config = dict(
    dataset='short read English sentences (LibriTTS-R)',
    n_mels=64,
    encoder_padding_mode='replicate',
    encoder_widths=[128],
    text_encoder_norm_position='pre',
    text_encoder_head_dim=32,
    optimizer='adamw',
    eps=1e-06,
    max_grad_norm=0.5,
    max_steps=15200,
    epochs=149.4,
    lr_schedule='linear',
    final_lr_fraction=0.1,
)
Rows from block 6 of the audio encoder, named by matrix and row number. Each number is 128 + 32 x the weight over its row's rms, rounded and kept within 0 to 255. All counts start at 0. Numbers have three digits each.
# gate: gate width-5 conv, dilation 2 (encoder.blocks.6.gate.weight, 128x128x5), inputs 77-87, a 5 kernel for each
gate.0:088145102161147107132131131149071072083147115171132113121160146131095108127108111102139170157155095095137137148155129163101143118122149085148169145176189152132136157
gate.1:167151073080129164182152129142130109097060136148079109173110062136130159148128138146112132094061136154153111123124165147153165152138125167102136097141099041098112097
gate.2:139161083081158164166105141103185141109061096145148164144111133154089124117150156127105119100125116124110178183111126090123148119134182118127120164180150157148139123
gate.3:133156141151108125116102112089112081114152102122124146138149140168135096089185203137141123140165187118126124183154157066127114112099135127152185138122126190187133098
gate.4:067094199136142108149120143099057141175146120166157140126120100138182126125145096157153155204172149158146129115128161107144135102111078112109182139160109102138140129
gate.5:108138139130138132118143151138112064090158106100167087111132130165097101087130137130103146084089090120081146168184141098149121159120175134120175183167109117117107066
gate.6:092098101070098115148102105119108126114130147114146165154143162144083116128093120159134157126159176147210110115167142170145128145114166155160130081048166154120198183
gate.7:112118121043082135111148128174114124124120179127141117146090076113098124069110061071036011143089135096133109165086112098186173147143082111095126173176117132074088113
gate.8:152160143100127086103132110094108156115104106047121089111109113103151100131074115126128153121126107154117116145167170167127144127116134078076121123094066117114132117
gate.9:142141162141121081064040087102155088113054128157141163109167161130119101084174150168167145124174166147048170144139088066093075147092108103139140123125177166113124111
gate.10:118102141108134130106141169192053107166156154139155082096123118155148203186111122105141103209173146132108138131085067111090124122161160097102104112115111144133114142
gate.11:156125156142131064086083073118139117156144159122173152077152142146147091129185164154129136144166142172148115147165151168147125159155139118104109165108140156139154157
gate.12:139148187159117145121138119102114097130159149117155110097141123079140127074132130085090088126129169168154113115067140142162114151077092092052159105160143170104167124
gate.13:122101128162180043077125124156113130141139127142182201206105151129162104134162207136140126177143122136091127170159123162117091106123160110143200175157137182229127122
gate.14:139162141130112151129091121123097132130135155121108147147147051139113128106126132152167172052100117161123118094127188184060106107103151128150118119138112101104120129
gate.15:132146132160119119149155173129152102042044095135132173118101129066088154137150135084123115173143140117128158183193116108059079107127071153079093089090114141128064117
gate.16:143182165119127153144124105126111144171129103130111096075117153160162149147128095133095158188196187158111130099121122120146081084151206154139132113110115142179114173
gate.17:149118123084064155134097112108137147157097116112057116149142143148143113106115125117136156180154117065136130090111114091175134105158136127115123087045170143113172123
gate.18:162211203192174127157130105138126148138157144178109075125102141153169094084102118141135080129127117090082133078091142090119100110060079168186157175143156177139142097
gate.19:100119119165193078127111127109085141173203192165120083127125081120191158182110085124156105187191126139152128108130120123149126190114106115127134139121141142129108173
gate.20:141158142174136093099062101152156150138134138131212148130134138097147149120206175154140137145157160136139182196140146098143133129161136155151122134137134181121108070
gate.21:160147197180164140121101108148155148135127140113120175115161111145149113080114137099152129086104142101132166154113129122146102118113126124198180170144118161157096132
gate.22:163145111115126105091059115131140155165166148128137107117115146138098130127131134151136151169172133135100154124154121123159119117119138137101144132101145163113074093
gate.23:182164162145165157103120136106153121069096118144046097120079115120125104072116099097109154152162106118110131161163118136151178188131150120146156146138205177120084091
gate.24:140086157145094119119127090081163148160118146110110143109154089171114101126129169120096143130196130143124122174194152155074114135167164111156141126185129097114117124
gate.25:103146151157157104083053081143095090158102115140139086168166189138122099157095115113115151161132104122180144102087091083101127152131094098155155161179133146156161170
gate.26:141179118115171135113163124088090110155127104163170152130139086113101131095129140130165143125155128151157147113158119144102131114108101109108121186132125082104081116
gate.27:188147117088123037060093140180069175127134208107104142116113154117131150116114079132136179132163119087121124118170170161100138142141104156115163161095056164107108170
gate.28:133157203174177197145132111111164150230155108154164052092137055078110152148135115076157173125103028131119187111119117150166176132120122071149170151133156126126120128
gate.29:090060099181164127113134170094150081110143198160099106112106130067121148125116122108074115125134127148138130161144142107129134157159152115066095170095122106136157121
gate.30:180151074069099113101078118118113076101098074161101175180172062121118114170100126134128158091120113143122125081128149143152104086117076107076145130162144118087147141
gate.31:071143153165095130131101072042110145140133113149161105087120129120129123151114155101082083177212152085097141128093140077148120112132104079074111103164173151159085111
gate.32:109116157119083144142054117114128173103095061095108132139130142113084104061089093125117114147157168146115063095066113106089115128149130143177120132076162110087093144
gate.33:107159144187175102118133116102113091086129110128143091119156068142150139069168124131150140105086092070138153091083113137104140200100145105080046066068156120108163133
gate.34:159142143167134172135116083140118121100069059109123087116097110117131162168108128094111126178117151092120142139142090120123127130139175089109074116049114120108086118
gate.35:126126191127106101119092063081176100132119135084137136122109108117149130122116170163157149132115145126179156135137137140111154136136153122099135126171095073143144123
gate.36:133132191189145102110110132186135130178191161135074038057094108111085148102124069083132090131116105065050103157114089100185146123121092093126137151109125084079117069
gate.37:133134160123113101113069073075127130112121136106143162132157131151123109104103122155118087114178146075106111111131175130108188136147175164135120103154138159116149135
gate.38:208157142149130087102127149085128123111126117163158217189188147073051050110098165147174108076127116119123102137112067117153121111113092155069090164145166140133149070
gate.39:137151154114101138091072108104150088110139121131141125067118123143094156144133107103111070176246185132077191160124107108117140175119102098141116144168165204160123081
gate.40:108128143149123147145166136090075160159188190101120064107145120076121126145200106094067065149137135105111162138150178111163153157155108098081106121151115151151132112
gate.41:132161165184123108145176189117145151131160145089092036060105120114110090135146090110109076134119112098095157135092123137098121130166148076100078125140174131090107105
gate.42:119062128147143028063111120147078113077203180197177156091121107143113161144146133143106082167132137160129148133142116139095098112119123127147160172166126156188122148
gate.43:137087124083114097075063111145140139128124125110095104127097146155151148205121122109142087103100105146163116109116147120195148115086089081129096094093161118147163154
gate.44:136127184140130150137170156122149121095091094136161089128101157149162118104111093154118111133134155170090130152122147106128111083138162169141143114120128110154143146
gate.45:112181135128115103130137053111144117108102115146157180154162081123122116107149141144167153142188147189168119086075106124131146114139116130126152135138112134163218189
gate.46:099167139173189139131125117085129129100109155173135127135138160146130128164151133157131118118090118091176084076141120173123124140106064051066064093091152120110085124
gate.47:101154159156140116050079151100087118141172118154103138123140129136153124132165204137144144108093112152133100145108109145174091101151091138156177139167098137148135106
gate.48:141137175155182129085109134059079114125133137148102143145126089096102116072157135167109110133106112096094174128131110105084096141115136097112151191161154151136116140
gate.49:089149138102112074080063152133124111099126125122102145117152150092147119138112107120133149134084139121118124146108156141191170127130094162164163147183142097094182116
gate.50:135100074125127063072148140104111128086114154174159146126081085111101085090146143135130118146107137179170173135136157125163173188146144144126186167131185192129161160
gate.51:101163072153102153128142084152143155139148134113127127103067126151124095104131123127130144118146120120099144153127101069141160134097144103091115096115177103147174146
gate.52:098152162108145063095094124134090128149142121091128116083158121114164139106148160168164115172165126155146177155168186114078134113090100171136143139092123120140130194
gate.53:214137093141115100089148120165085114145150198150134115150122097130139142136155136171120120090152190121155151159118117100112111125089108181191146151113145122107099130
gate.54:105108184144180122128127108125117116072054089058113142106107106171124136104122127126137144165099099084123126105067100150139175133084107084079090101114124121130102085
gate.55:134157072117111098078125141118118104078158146100073081110105073103107098111132121084175172189132154125137146109153092137129119120147110141105100088105166146128179157
gate.56:102115054110133110133184126109137133146114149149177109081086163155128150129121077102130135130118145099072130158181161155130145181100133114135145135142153126147146177
gate.57:113128124138188106073090042111140156168126131158150152130128079129112105130107101159149141163140165158162163108140141129111155133095130148143143155176172198161120209
gate.58:146212185131141104106109071090098048069083112092092167126097070056095102142134144142135163120189146172142129111151174130124108165088088114085108127120154128121176149
gate.59:152171116108146111083069111124084096102125105116134138157136130197147140092136112139134145104129137121103180167146139152099134088092130131154169065144085079112119096
gate.60:122095094125140056101140164080132085082132099170183114133115078088160112163095134118128079176139152157152135187160137124164166149144146125162127191139165177160124127
gate.61:142175138127125158155220150136206149132089139154138092116096127077087177164148068126070111134096096107144129161105076131099130146133106107116130110109185145045088103
gate.62:175134122121096054139096121122105065098129092100135161102133101117163126138082103130162171128167185149128083095142148124132100136109108127139134106139154141068127176
gate.63:112161112153133149122107096155142136202148107103154105079109187136110164204124152174117118135194176152133132178199152136149170142056111118126149087126161125143156106
gate.64:126090097131141082117140128169130149119163174146124139143055108093174124111179101084110097153122156125144157113103193109106128084115155139115122132148113116082161093
gate.65:118120138130139054034076153140084158198169144174193132140145070166122154097148174156146123148138127153157089071153163141143127100054070122073123151140153149191196176
gate.66:144162167202120104136130114142180142089112077088113141110087126073074072104169174161130098113054101107176158159177175178111105089102110145084102147080133174135130126
gate.67:103110147168137150119143186119125175201190077175148053089153125149147176140102120130117138113098141117104093067169145209140158102099126158128125088121092128120092101
gate.68:153109110147123127122139032095181163162063076113065123151102187126185107128137115093149108123123132104169153163162105166112083102181202149137126148100122153109086086
gate.69:166147147134159124125120099143115148149112105120112165110122154144121138145092149156152079189154101109096159147197146102113131150133116153138174147179115184156117092
gate.70:135152165124126161169074199158125172144127160158121133130134126113118098108137068094116174158170125091129148152144124121176206152165148123124142111127130152160157153
gate.71:155170154097056118118134158160147194171120149103110125111116136103086097089118155097112116129113158144105176147175109111105092111125133152144167127092186204140105133
gate.72:175173109068145106099168190123168119096115141159109114119084176120138119147166158095073077124152175164123105127135110097107112123134151152099112087100190176155126119
gate.73:110103113164151077109065116164122126146132122084160099091067158138142179172139155143143125141144146196157122142150150167127089114100113127144147133121097111130152175
gate.74:100090105069135120098104080077053090053090160104150175127131119134123159112112133132127130176126117104150098065130087113114126136083121110088098093156125148122154150
gate.75:107115114131146138114114119084168194145136110102135150148162154166159145105117111163161128116145101064131137111125154138131177165119106128155142106096116106117205126
gate.76:087118091139116085062134181140121148136154106131086157117148113158122076098069127109131144119135134110125185143175152113165110150125144082124103122086157099159163140
gate.77:126119130146095070097075109049155135139099116127132103071148103106141134142116123128113064173155175123129194183154167148065128137091144124157151118124125135202121123
gate.78:164160204139155141144150183161147134131104104097141157118102139140148171131142150161125128183109152139108159176139145121124097122131166179104179152102173150153144144
gate.79:156163054130153050079076111138089095124144164123113149055104049088121135165142168161138152129170134116097129156132104058144175167160141106072080121158151179117151153
gate.80:129155137107138154131132198239169136111100168112123134123122094091148124180111103146107118100116089125096068078094106203113077097130096166142170126155078074092134128
gate.81:087086084097108117127112108108094062113087162146143141135148105162178099137152081113110172075111214140156127095072139130122122161133186120096129126119103084122156159
gate.82:196142115184187118081152139134085091147131179190147144155102086151115150119122158130158130177151145166102139094102127108118158132121138143188155157160176128156183119
gate.83:171200123050079141161130164112074146127083131110107131141117138211169175088126130116165114132107141136160104088190188148111170115121133112120121150146137137160127108
gate.84:167126126134130119111153128153128111099090117114140140128168085055061075051104096143140158098069140082127094131128153192142122137125160184167182181177082130102136141
gate.85:116109164122106113132143123135079173142131116142091102162130124145079127031098113113084161095141082113126105139125103100108106120101169129112116134156121152162129168
gate.86:084126118140163118168106116145147136128115121137135144131124108102095147150116138111136145105086123092114068159153120146189157163134137106129141111204128108119079143
gate.87:110113104175169109142103090101125142135121147110161155130088125122134142156150166149124130119135132142112112179137150103083070082105119109159153112141151088148147194
gate.88:158163167145111162103108137181108148101122100098074076059137151098077120180119123082076165043076062116062102127102096087150146165180138130102148118100040038056035048
gate.89:149148122097114074060101125125088091096100141094044111103119120119081130142101078085079129104167133178146092123111097150095083130104101140122118154144075123162135124
gate.90:174138152094109086141151147110172116127098099130136136030101132158153160143151126126097077162171124142114098125092116144094140167187191172157134131146146150113095097
gate.91:120109115121100092121058123132143121074070040087103128148126158087125079155096082132124113105157120105099047086142153167135124062098146147144109089076092101166121120
gate.92:083118147167149113134067111158102094102118088193140134105082093120125102135163142124150095103131126112111155101132100095065175149117120115115124173160181101134121120
gate.93:180118150072120109133142119069138153103132177108139134107098149103126044079137103147165105114077087099102160156088093098156092135151137100104088107086114140133120137
gate.94:135090097142121039116163140123076086111126064099124154152167159088120119193094102111135135095122160108104116110137134149134075142125150083086068071123114135127154114
gate.95:130090127134070103143185129178115117113126107122159070157180119090115096133140140114164126144111103095147105076088062086149131089083082117100141148155169162090147158
gate.96:149110129149119118137128138099119121140178152152127126119124104135134135118082125117098114093125079162148178151124120157147171158126114153164216197159129130136097148
gate.97:203163170200155110092109111064148123169178194074154137095143133120125158180148143083139155151106143109095204149124169194111107150146135111118160171162195112096108125
gate.98:093140148118157173092094098130143143132092108069099145160148178191137130132077119124107113108123136133163119189158099101154077083120143145131108151113139121143154103
gate.99:127157096146143125104080138150140127116122150132139176177101130113099109120094142148131099159144168142150107132125155155112113095075082132114160175158120206163171145
gate.100:141118112123151069080097139112058083086156146113127103126123084116162128118162116135125126151101112098135134116114144159105122111126062098085081116123165108112096103
gate.101:135116044095165137161139149129186145137102120115132177148145180134088095156122113135134157155163160216139176154133163183116095084108136185164127132112164206173174203
gate.102:161145126140130109101082129110158074120110093118123126157132158182105103178152138135094113159205162188129110138137130156169126146110132095112134095119146186191157151
gate.103:201155115167162067124173163128194169156159116081063132121083173137113115100109174124079147138118102134106110157154118134128137127144127123143178153146167144127142115
gate.104:104111075058078139113085160077135135109140105145099127121159134180120148133084131106145140086086131115104127121133112087124092088083144097120145066152136098142177133
gate.105:137083086118116165176161156183102099146144147127134133122106070083085093110134087098099129078122102104117109115146130131107198127145127200142208161131122159114129125
gate.106:162128120216150038102121171154117104147139154138137139091064126094147151159175125117110088104166141092074104140126123074121146120104097164175177207180104138145141085
gate.107:178162084089135131109159188159124119133129083145112137108133129100176141096121135100131136071088121104105087149105108107118090130129156171118140122123093178134137053
gate.108:124097129171129105079088078106083087094152118124129158125153118168133144146191117134148116135161124197156150125134057148109117133148191152156147180159116144126136114
gate.109:155109139061143131115082090089128124137107075113088096117102101134134137150112105145115165125138148109168106073101160151185132139159141123144088071103102095119141135
gate.110:208135148145161093137127128127147102087101105158172096145174119045044043139124134122115100092099184151114103086130131094148104123128181148175083122077207133109109154
gate.111:109127132167159182126131137189125115118126115132127088146128128170123136178092152109107100097148120146158154156170172100122094089110112105126134131149141152195116169
gate.112:103080179142120116157144157189167171130145121095068069079149136162116138138104069074102146105103079075084119136109117145165149127190165165184169162133132142077057131
gate.113:099112138136154108076117111173102125158126107164162123130146098174086119183158122138147163101130134190142166167151105104136103089101162151088073102088118093137136165
gate.114:123132155174178099121088126123079070073130086172090111089123101062049064100146161149149103152159174159133133132110092145114132096085123157112094087106173095111133139
gate.115:173089105134152088120124174178144148116136175128213158144133115088130122202084092170152162165112084082079130148146097100164108119103080160099092118100044119131109090
gate.116:145133116173127138143144124128114107090126129169173151144127056094062084122104150097105088143090111136153088141102121102125155159169126137081097102111152102155139146
gate.117:136111159130123105099054093080113104130133132148109132123071131121160180167159105106103177168157147118179130110142149166112151110089086132162156159169115106103152165
gate.118:105108158123170156169193120147159132118149139139103136102127092136133086137132125068081093119080092027134111092065093116072100148120148142147175128152146128102079023
gate.119:141120117154109093112102069105105087141185202102158104120086133088130153214133097102106114171141094120087120151046158171157140189201104100083094084124141108053133134
gate.120:119137116102117161205138131102154166166130096083125128115133149099173133146111116056069105130107094065093133129089096086147147178159146195139092171146154158140070113
gate.121:212179112135142130168110116140168114091070124114133141099116128151123114088135112149145155081134143085135162145108107111091123170168172174130160223169176169116094118
gate.122:120111131124126125105098143174161156091100148106137182150149130097113101166127143161157147159163124196107150156176141138153111135081108149098141122107105123118141149
gate.123:103118197131121184155121136094102126098101120105138121122149091130152167170144080092104124102125112120137166130115170224087116118159065085074101135119194144130109159
gate.124:132174105143181123180109143143150133159131064155120075122087108131109124063113157134105106155120078114083089170179174134191175166165152144124139133124082083133158081
gate.125:157125204125096140077133139142144101184126174039078113100145165140137179195088104098141127107134133153132057115132165144089119102110167141152168093191067141167082114
gate.126:185154114131137154151105123114183163136131116101168200139120200127105098170153163140141093126153172058114182169137126106109157132167063157075121158167135136200165104
gate.127:136114170158167126126080145142150119127138047146132117152151076112147144168158089111123177125103135138137170168179194159134113128103126102115162172195111142170144062