{"time_shift_ms": 100, "encoder_depths": [12], "text_encoder_activation": "gelu", "residual_init": "none", "eps": 1e-06, "epochs": 149.4, "lr_schedule": "linear"}
Rows from block 7 of the audio encoder, named by matrix and row number. Each number is 128 + 32 x the weight over its row's rms, rounded and kept within 0 to 255. All counts start at 0. After the name is the row's rms in percent of the matrix's.
# gate: gate width-5 conv, dilation 4 (encoder.blocks.7.gate.weight, 128x128x5), inputs 66-87, a 5 kernel for each
gate.83 097 [137 201 152  94 136 131 138 179 174 165  71 170 158 141 139 112 147 114  72  75 167 113 118 161 108 145  85 118 134 152 121 107 123 106 120 183 192 201 171 124  94 124 101 125 118 149 167 110 160 129  74 133 118 147 144 144  54 104  86 141 100 121 162 188 105 127 110 166  93 145 129 140 134 159 137 130 130 130  99 184 112 102 145 120 165 136 120 172 162 102 146  79 109 136 120  73 136 107 149 123  91  84 122 106 103 100 115  77 129 112]
gate.84 096 [134  65 121 112 101 154 148 117 139 170 118 171 161  99 108 109 101 168  86  89 154  96  88 131 111  98 162  95 174 159  91 103 136  89 137  50 116 154 127 136 124 108 118 152 180 117 100 143 131  94 133 176 136 130 128  99  87 109 151 172 124 166 140 133 132 129 109 170 122 146 141  93 113 101  87 113 112  84 109 134 143 141 151 164 145 106  96 117 130 117 140 113 104 116 116 115 117 108 111 150 196 196 178 167 191 117 102  88 104 110]
gate.85 100 [150 123 127  80 162  74  64 178 172 143 212 203 141 135 162 123 150 119 126 119  98  74  57  83 106 124 113 153 146 141 127 143 117 171 154  72 135 181 177 109 127 115 115 123 139 105 135 142  99 141 109 100  74 109 112  47 111 118 157 139 161 189  99 123 103 110 110  78 137 137 167 149 108 140 144 103 120 123 122 164  46 130 145 106 133 135 174 130 162 138 170 152 106 129 133  78 141 135 129 127 119 113 112 145 179 118 148 152 139 106]
gate.86 101 [111 137 116 154 150 101 123 110 140 101 135 138 155 126  73  86 122 108 118  78  97 116 141 136 142 145 158 169  78 149 148 152 101 121 108  93  70 143 161 156 169 125 162 122 140 129 169 138 148 123 153 182 148 154 115 163 155 127 120 101 119  93 106  95 138 128 173 149 118  97  90 138 144 127 111  85 116 124  78 162 120  79 104 116 110  94 114  90 108 141 155 155 202 106  98 187 124 144 105 143 245 209 191 172 115  74 169  70 125 114]
gate.87 098 [166 106 108  99 115 156 218 120 145 189  91 121 104 109 165 149 161 148 144 154  88  97 140 149 145 166 123 158 144 162  99  99  84 137 133 133 133 174 121 151 108  82 137 104  99 164 144 125  98 133  93 158 137 134 126 237 130 152 146 107 139  83  71 157 150 159  94 119 169 145  51 147 111 140 157 145 134 147 171 176 175 128  56  95 127 129 151  94  97  96 125 116 110  90 131 115 126 148 110 159 159 153 126 100  61 137 121 113  51 111]
gate.88 103 [ 90 125 101 162  73 127 215 118 130 121  80 122 100 134 164 175  95 100 127  86 175 127 132 106  90 170 149 135  95 157 112  60 106 151 134 116 163 133 145 138 169 109  82  58 131 188 141 136 152 105  70 108 105 141 139 164  86 181 147 169 111 129 106 105 130 158 153 156 134 147 111 109 113 146 111 136  78 114 153 137 186 157 150 101 127 101  96 187 129 167 149 205 153 128 131 127 165  89  97 141 132 164 144 128 150 105 145 116 112 183]
gate.89 096 [ 58 148 171 179 146 107 143 173 137 131 126 187 137 116 119 147 164 110 112 106 132 126 113 125 106 129 188 187 149  91 134  90  87  95 142 160 145 154 165 208 119 197 199 159 158 124 213 169 136 169  73 115 144 124 138 146 145 151 204 123  99 115  84 115  80  92 127 167 111 151 136 155 104 107 118 175 165  82 127 180 165 151 192 100 130 102 108 140 126 165 137 162 150 126 160 163 120 108 112 171 106 111 143 193 143 127 178 192 133 194]
gate.90 101 [157 154 121 114 155 185 198 139 139 111  91  52 112  99 110 139 140 130  55  96 160 163 141  94 117 171 127 159 110 137 164 102 132 108 116 168 116 136 125 113 141 125  79  81 106 140 153 149 111 162 171  62 148 160 115 132 113 135  81 136 127 104  58 127 103 139  94 127 116 132 142 101 123 107  99  97  81 153 143  58 138  54 141 126  71 175 151  97  84 134 182 145 144 190 107 166 125 107 152 161  91 127 127 163 194 179  86 123 133 122]
gate.91 101 [166 137 112  98 174 159 112  82  99 151 117 152 134 145 118 148 136 141 125  77 219 165  98 126 105 148  93 120 155 109 105 156 110 152 128 152 193 187 119 178  75 176 163  87 133 108 153 106 126 143 152 176 140 126 225 117 124 138 173 121  97 120  58 112 129 156  58 112 177 130 135 151 153 149 152 140 143  85 109 117  91 115 112 150 141  68  86  79 103 102 178  89 155 115 145  95 118 156 134 158 162 165 176 144 138  60  82 131  69 149]
gate.92 100 [137 123 140 117 143 141 116 137 176 160 122 140 236 143  99 132 135  65 126 127 143 166 111 132 150 138 137 186 124 178 143 174  67 126 116 183 154 158 126  92 135 138 134 119 119 134 143 132  96 131 101  96 129  89 126 197 165  96 110 107  92 151 105 163 126 110 173 173 164 123 151 136 110  83  87 107 110 111  91 118 123 104  96 103 136 136 105  79  69 111  80 142 153  98 104 167 163 126 166 112 161 105 152 161 163  96 113 152 115  87]
gate.93 102 [112 131 125 102  94 126 138 207 148 125 162  81 138 152 128 122 121 146 151 190 110  83 142 120 142  79 120 178 126  91 110 140 172  86 156 219 141 128  98 113 106 102 116 153 154 118 113 191 126 166 112 117 135  99 120  96 128 154 155 153 188 143  98 109 160 147 100 107  95 134 140 144  70  78  83 124 121 148 122 115 120 168 163  86  98 131 125  89 113  89 130  95 192 162 102 154 110 138  90 119  70 114 135 145 120 139 145 111  87 107]
gate.94 104 [ 75 127 138 186 117 188 128 100 155 162 101 108  54  79 192 100 105 107 105 145 167 149 170 132 140 138 114 150 182 145 125 123 142 175  94 105 155  99  74 142 173 142 125  80 105  69  83  84 105 160 189 195 135 129 173 166 113 140  74 104 162 125 172 191 166 142 155 184 129 103 184 114 133 129 103  80 135 136 114 190 124 117 124  90  79 144 109  88  98  93 164 118 137 128 113 135 139 106 116  98 165 103 115 119  93 126 111  77  88  72]
gate.95 102 [ 52 122 113 129 127  91 118 158 116 121 135  44 102  91 140 135 138 106 113 163 129 102 122  89 155 161  95  92 116 157  93 160  77 131 172 122 196 113 129 141 133 145 130  83 159 169 133 174 129 105 109 107  72 133 112 163 165 120 116 170  68 101 151 120 115  93 153 112 122  87 177 154 141 106 143 149 106 165 149 166 133  84 126 146 142 165 144 141 116  96 145 124  66 107 116  67 111 109  60 158 188 116  96 150 117 129 119 167  97  76]
gate.96 103 [ 50  81  89  93 113 178 173 181 111 164 118 163 151 145 184  88 133 126 144 195  72  89  84  75 102 130 130  97 127  90 147  98 136 141 160 113 122 141 116  99 132 133 134  78 128  83 112 118  37  74 125 157  82  92  62 154  88  72  86  63  91 163 121 144 176 149 133 107 171 191 140 142 149 112  90 116 140 103  92 103  86  86  82  78  94  78  73  89  80 125 105  90 133 145  93 175 193 128 140 152 166 174 112  94  91 113  89 118 108 125]
gate.97 100 [ 86  72  81 151 148 125 202 176 139 141 162 112 112  44 128 138  83  96 125  97 113 114 194 200 129 148 110 152 120  80 143 118 106 140 137 197 155 139 164 115 172 166 113 191 177  97  95 104 118  83 194 139 151 178  50 119 142 166 123 127 141 129 128 128 204  98 147 113 131 161 105 143 113 162  77  90  72 109  82 181 111 174 181  96 137 155 157 131 106  94 131 148 189 150 119 124 123 109 118 150 146 165 185 162 120 182 166 164 110 103]
gate.98 102 [128 126 174 155 128 115  69 141 126 131 143 171 129 147  77 175 146 174 147 150 203 179 144 127 165 193 172 167 145 122  60 129 118 171 154 126 144 148  94 126 123 137 119 124 133 202 163 133 124  88  89 218 222 164 136 177 152 139 132 176 118 200 144 137 101  81 143 122 120 155 125 107 155 167 166 143 121  70  83  76 138 169 166 158 152  95 139 161  85 110 141 138 145 135 156 105 117 115 138 136 127 159 123 173 132 163 185 183 161 123]
gate.99 102 [162 125 123 113 119 144 141  66 163 135 154 166 163 117 142 114  76 103 115 101  92  66 120 129  82 149 101  54 123 129 118 166 130 105  98 194 165 137 182 115 137  68  95 120 164 163 131 105 180 144 117 126 140 144 102 118 130 106 121 145  67 122 131 177 144  78 127  90  92  95  79 112 118 146 128 131 161 160 160 197 111  67  96 113 160 131 128  96 114 156 146 164  95 111 176 133 148 133 120 138 167 102  97 143 193 106  81  89 144 112]
gate.100 103 [ 76 113 133 149 130 140 182 110 105 152 139 131 124 124 121 110 166  85  98 143 131 137 183 143 141 139 159 104 109 131 124 113 165  75 164 132 125  67 123 195 138 148 131 135 140 160 142 124 135 188 108 126  86 110 158 205 142 170 102 138 122  75 148 126 157 140 162 162 156 163 171 141  84  97 163 130 178 107 144 149  79 106 105  60 116  98  72  76  82 122 156 180 109 139 130 153 145 171 116  98 184 142 130 155 123  88  81  84  94 114]
gate.101 099 [ 93 116 208 159 167 141 148 163 122 167 107  83 127 146  88 161 154 105 102  96 118 109 173 196  93 143 108 136 133 123 156 125  50 136 119 142 169 138 129  81 133 117 173 199 126 132  98 107 122 173 106  72 125 133 155 137 142  97 153 148  84 156  77 145 106 138 186 160 140 124 168 132 104 126 156 132 143  78  90  69 136 142 136 140  76 137 161 108 127 111 164 163 133 147 172 185 215 188 121  83 136 105 119 103 113 174 139 142 134 119]
gate.102 099 [116  86  98 109  91 200 115 121 171 176 131 117  98  69 126 140  77 110 167 138 157 120 121 169 142 198  98 102 143 168  76 128 100  89  98 164 149  99 133 131 124 152 109 166  81 152 107  76  70 122  93  96 136 125 175 182 155 102 154 123  60 160 182 129  86 110 140 134 148  93 126 145 137 135 124  92  95 103 108 175 131 138 114 130 173 137 191 135 115 129 184 118 101  66 137  94  84 103 113  84 102  81 112 154  72 171 134 150 117 165]
gate.103 098 [187  85  60 128 140 106  50 196  85 149 138 207 145 140  97 120 103 132 115 122 166 120  82 112  93 166 115  88 126 145 176 131 127 127 170 109 131 138 164 175 173 127 146 171 140 127 119 120 164 144 149 111  88 135 113 138 144 148 116 123 137 189 154 105 106 175 165 153 106 141 119  73  66 112 111 106 112 145 110 143 118 154 150 120 105  99  96  90 166 155  87 140 166 161 168 117 142 167 122  95 137 107 107 151 135 114 159  91 114 122]
gate.104 101 [137 101 112 175 132  92 166 112  69 114 166 151 120 136 113 128 106 143 148 104 109 122  86 127 103 152 148 111 131 156 119 140 114 110 145 183 108 134  99  77 195 141 164 176 153 136 132 108 201 153 151  84  69  90  77  65 148 176 138  98  74  96  84  83 147 122 120 116  84 124 169 117  77  81 163 148 143 127 114 127  73  83 109  53 118 174 149 140 172 112 158 173  92 161 133 129 181  94  71 139 174 151 148 167  96 119 111  84 193 159]
gate.105 099 [186 124 119 160 129 163 180 139 119 152 101 102  66 138 165  86 103  91 140 153 154 133 100  66  95 136 175 160  75 122  78 123 103 144 146 145 127 181 131 143 115 154 134 114 162 145 119 102 140 132 149 230 155  97 153  91  95  92 181 164  51 158 119 124 148 130 145 137 134  91 193 154 186 124 126 144  90 136 162 186 148 104 164 101 198 164 197 162 134 146 154 211 149  75 156 102 144 166 156 114 166  92 166  65 141 119 118 135 124 143]
gate.106 107 [120 111 153 138  82 167 120 200 171 131 140  87 129 124 136 135  99 128 150 124 126  97 129 100 108 131 162  87  99 159 102 162 113 130 125 122 123 167 104  83  91 117  87 177 139 123 105  90 161 160  81 131 111  87 103 134 141 112 117 112  93 140 140 195 136 126 137 130 153 114 141 138 161  89 129 157 116  82  34  89 135 134  91 126 129 140 123 142 119  71 133 179  90 125  93  79 142 149 166 105 164 136 113 133 120 144 110  98 122 116]
gate.107 099 [112 115 164 134 118 118 129  87 109  96 151 175 194 183 127 120 145 124 123 137 143 144  97  79 124 203 175 138 117 148 116 146  92 105 161 124 123 157  57 105 128  87 199 129  68  92 148 106 109 107 113 159 184 192  85 159 147 116 113 138  72  99 145 100 128 135 138 110 148 130 127 148 141 138  87  89  51 128  87 121 155 113  92 150 104  90  99  96 112 160 174 188 125 118 122 160 149 149  96  94 134 111 163 135 136  94  95 122 121 153]
gate.108 101 [125 112 120  93  83 165 107 105 138 113 125  65 101 116 119 174 176 136  90  89 169 189 178 137 139 149 167 116 134 110 117 140 108  71 111 149 185 131 127 133 111 150 180 135 116 102  69  89 141 137 168 110 123 124 128 109  87  87  94 155 126 148 133 125  70 103 141 183 130 145  97 160  97 112  74 136  84  68 137 141 145 137  78 136 127 120 132 129 139 142 146 134 118 120 101 152 127  87 131  92  84  93 101 138 146  96 126 142 120 114]
gate.109 103 [123 117 117  74 102  85 171 123 105 182  91 107 121 165 134 129 112 142 122 162  86 148 122 146 134  95 122 128 112 144 132  97 152 150 154 147 141 125 145 143 135 127  94  72  95 120 107 115 107  73 132 136 105 120 203 107  84 102 129 141 154 126 127 155 127 157 139 126 130 171 194 170 125  93 159 121 118  99 184 128 103 104  35 102 128 113  95 100 119 150 151 157  64  98 213 146 158 208 168 141 173 182 161 105 106 146 108 153 162 112]
gate.110 096 [150 110 115  59 161 143 106 128 110 180 113 141 148 126 168 143 151 144 151 131 136 193 146 143 106 133 157 128 145 164 117 151  97 136 124 121 138 191 154 156 164 125  98 138 117 184 176 121 131 170 165 121 143  66 134 115 125  75 119 135 188 127 102 162  77 164  99  92 159 126 170 103 159 102 184 138  75 113 130  74 105 131 103  99 153 131 121 134 189 136 135  98 122 175 191 141  76  53 155 104 134 189 103  89 169  95 124 170 184 164]
gate.111 100 [175  91 102 141  90 124 171 159 172 126  79  59  52 134 114  93  91  98 129 127 113 136 152 138 100 152 154 145 151 159 116  98 122 115 155 119 156 182 191  82 133 112 112 156 149  91  83  81 120  85  96 106 119 141 148 116 143 141  63 130 106 143 108  74 136 121  87  48 109 160 134 105 164 160 149 126  92 163 154 165 167 175 149 152 117 122 128 154 182 180 136 105  95 132 101 154 138 107 101  93 120 163 127 159  94 182 109 164 126 141]
gate.112 101 [126 132 146 140 112 152 141 132 142 132 147 139  67 100  90  92  89  82 140 151  90 135 102 139 146  85 113 137  91 140 132 135 113 114 143 184 206 186 163 118 162 157  86 109 123 110  86 131 126  86 127 128  89 148 192 140  90 112 123  74 134 128 104 112 119 155 156  83 109 106 145 135 115 122 176 111 141  73  77  80 143 151 138  74 170  84  80  83  76 127 103 130 106 104 118  96 147  90 129  99 166 133 138 104 155 147 135  85  91 147]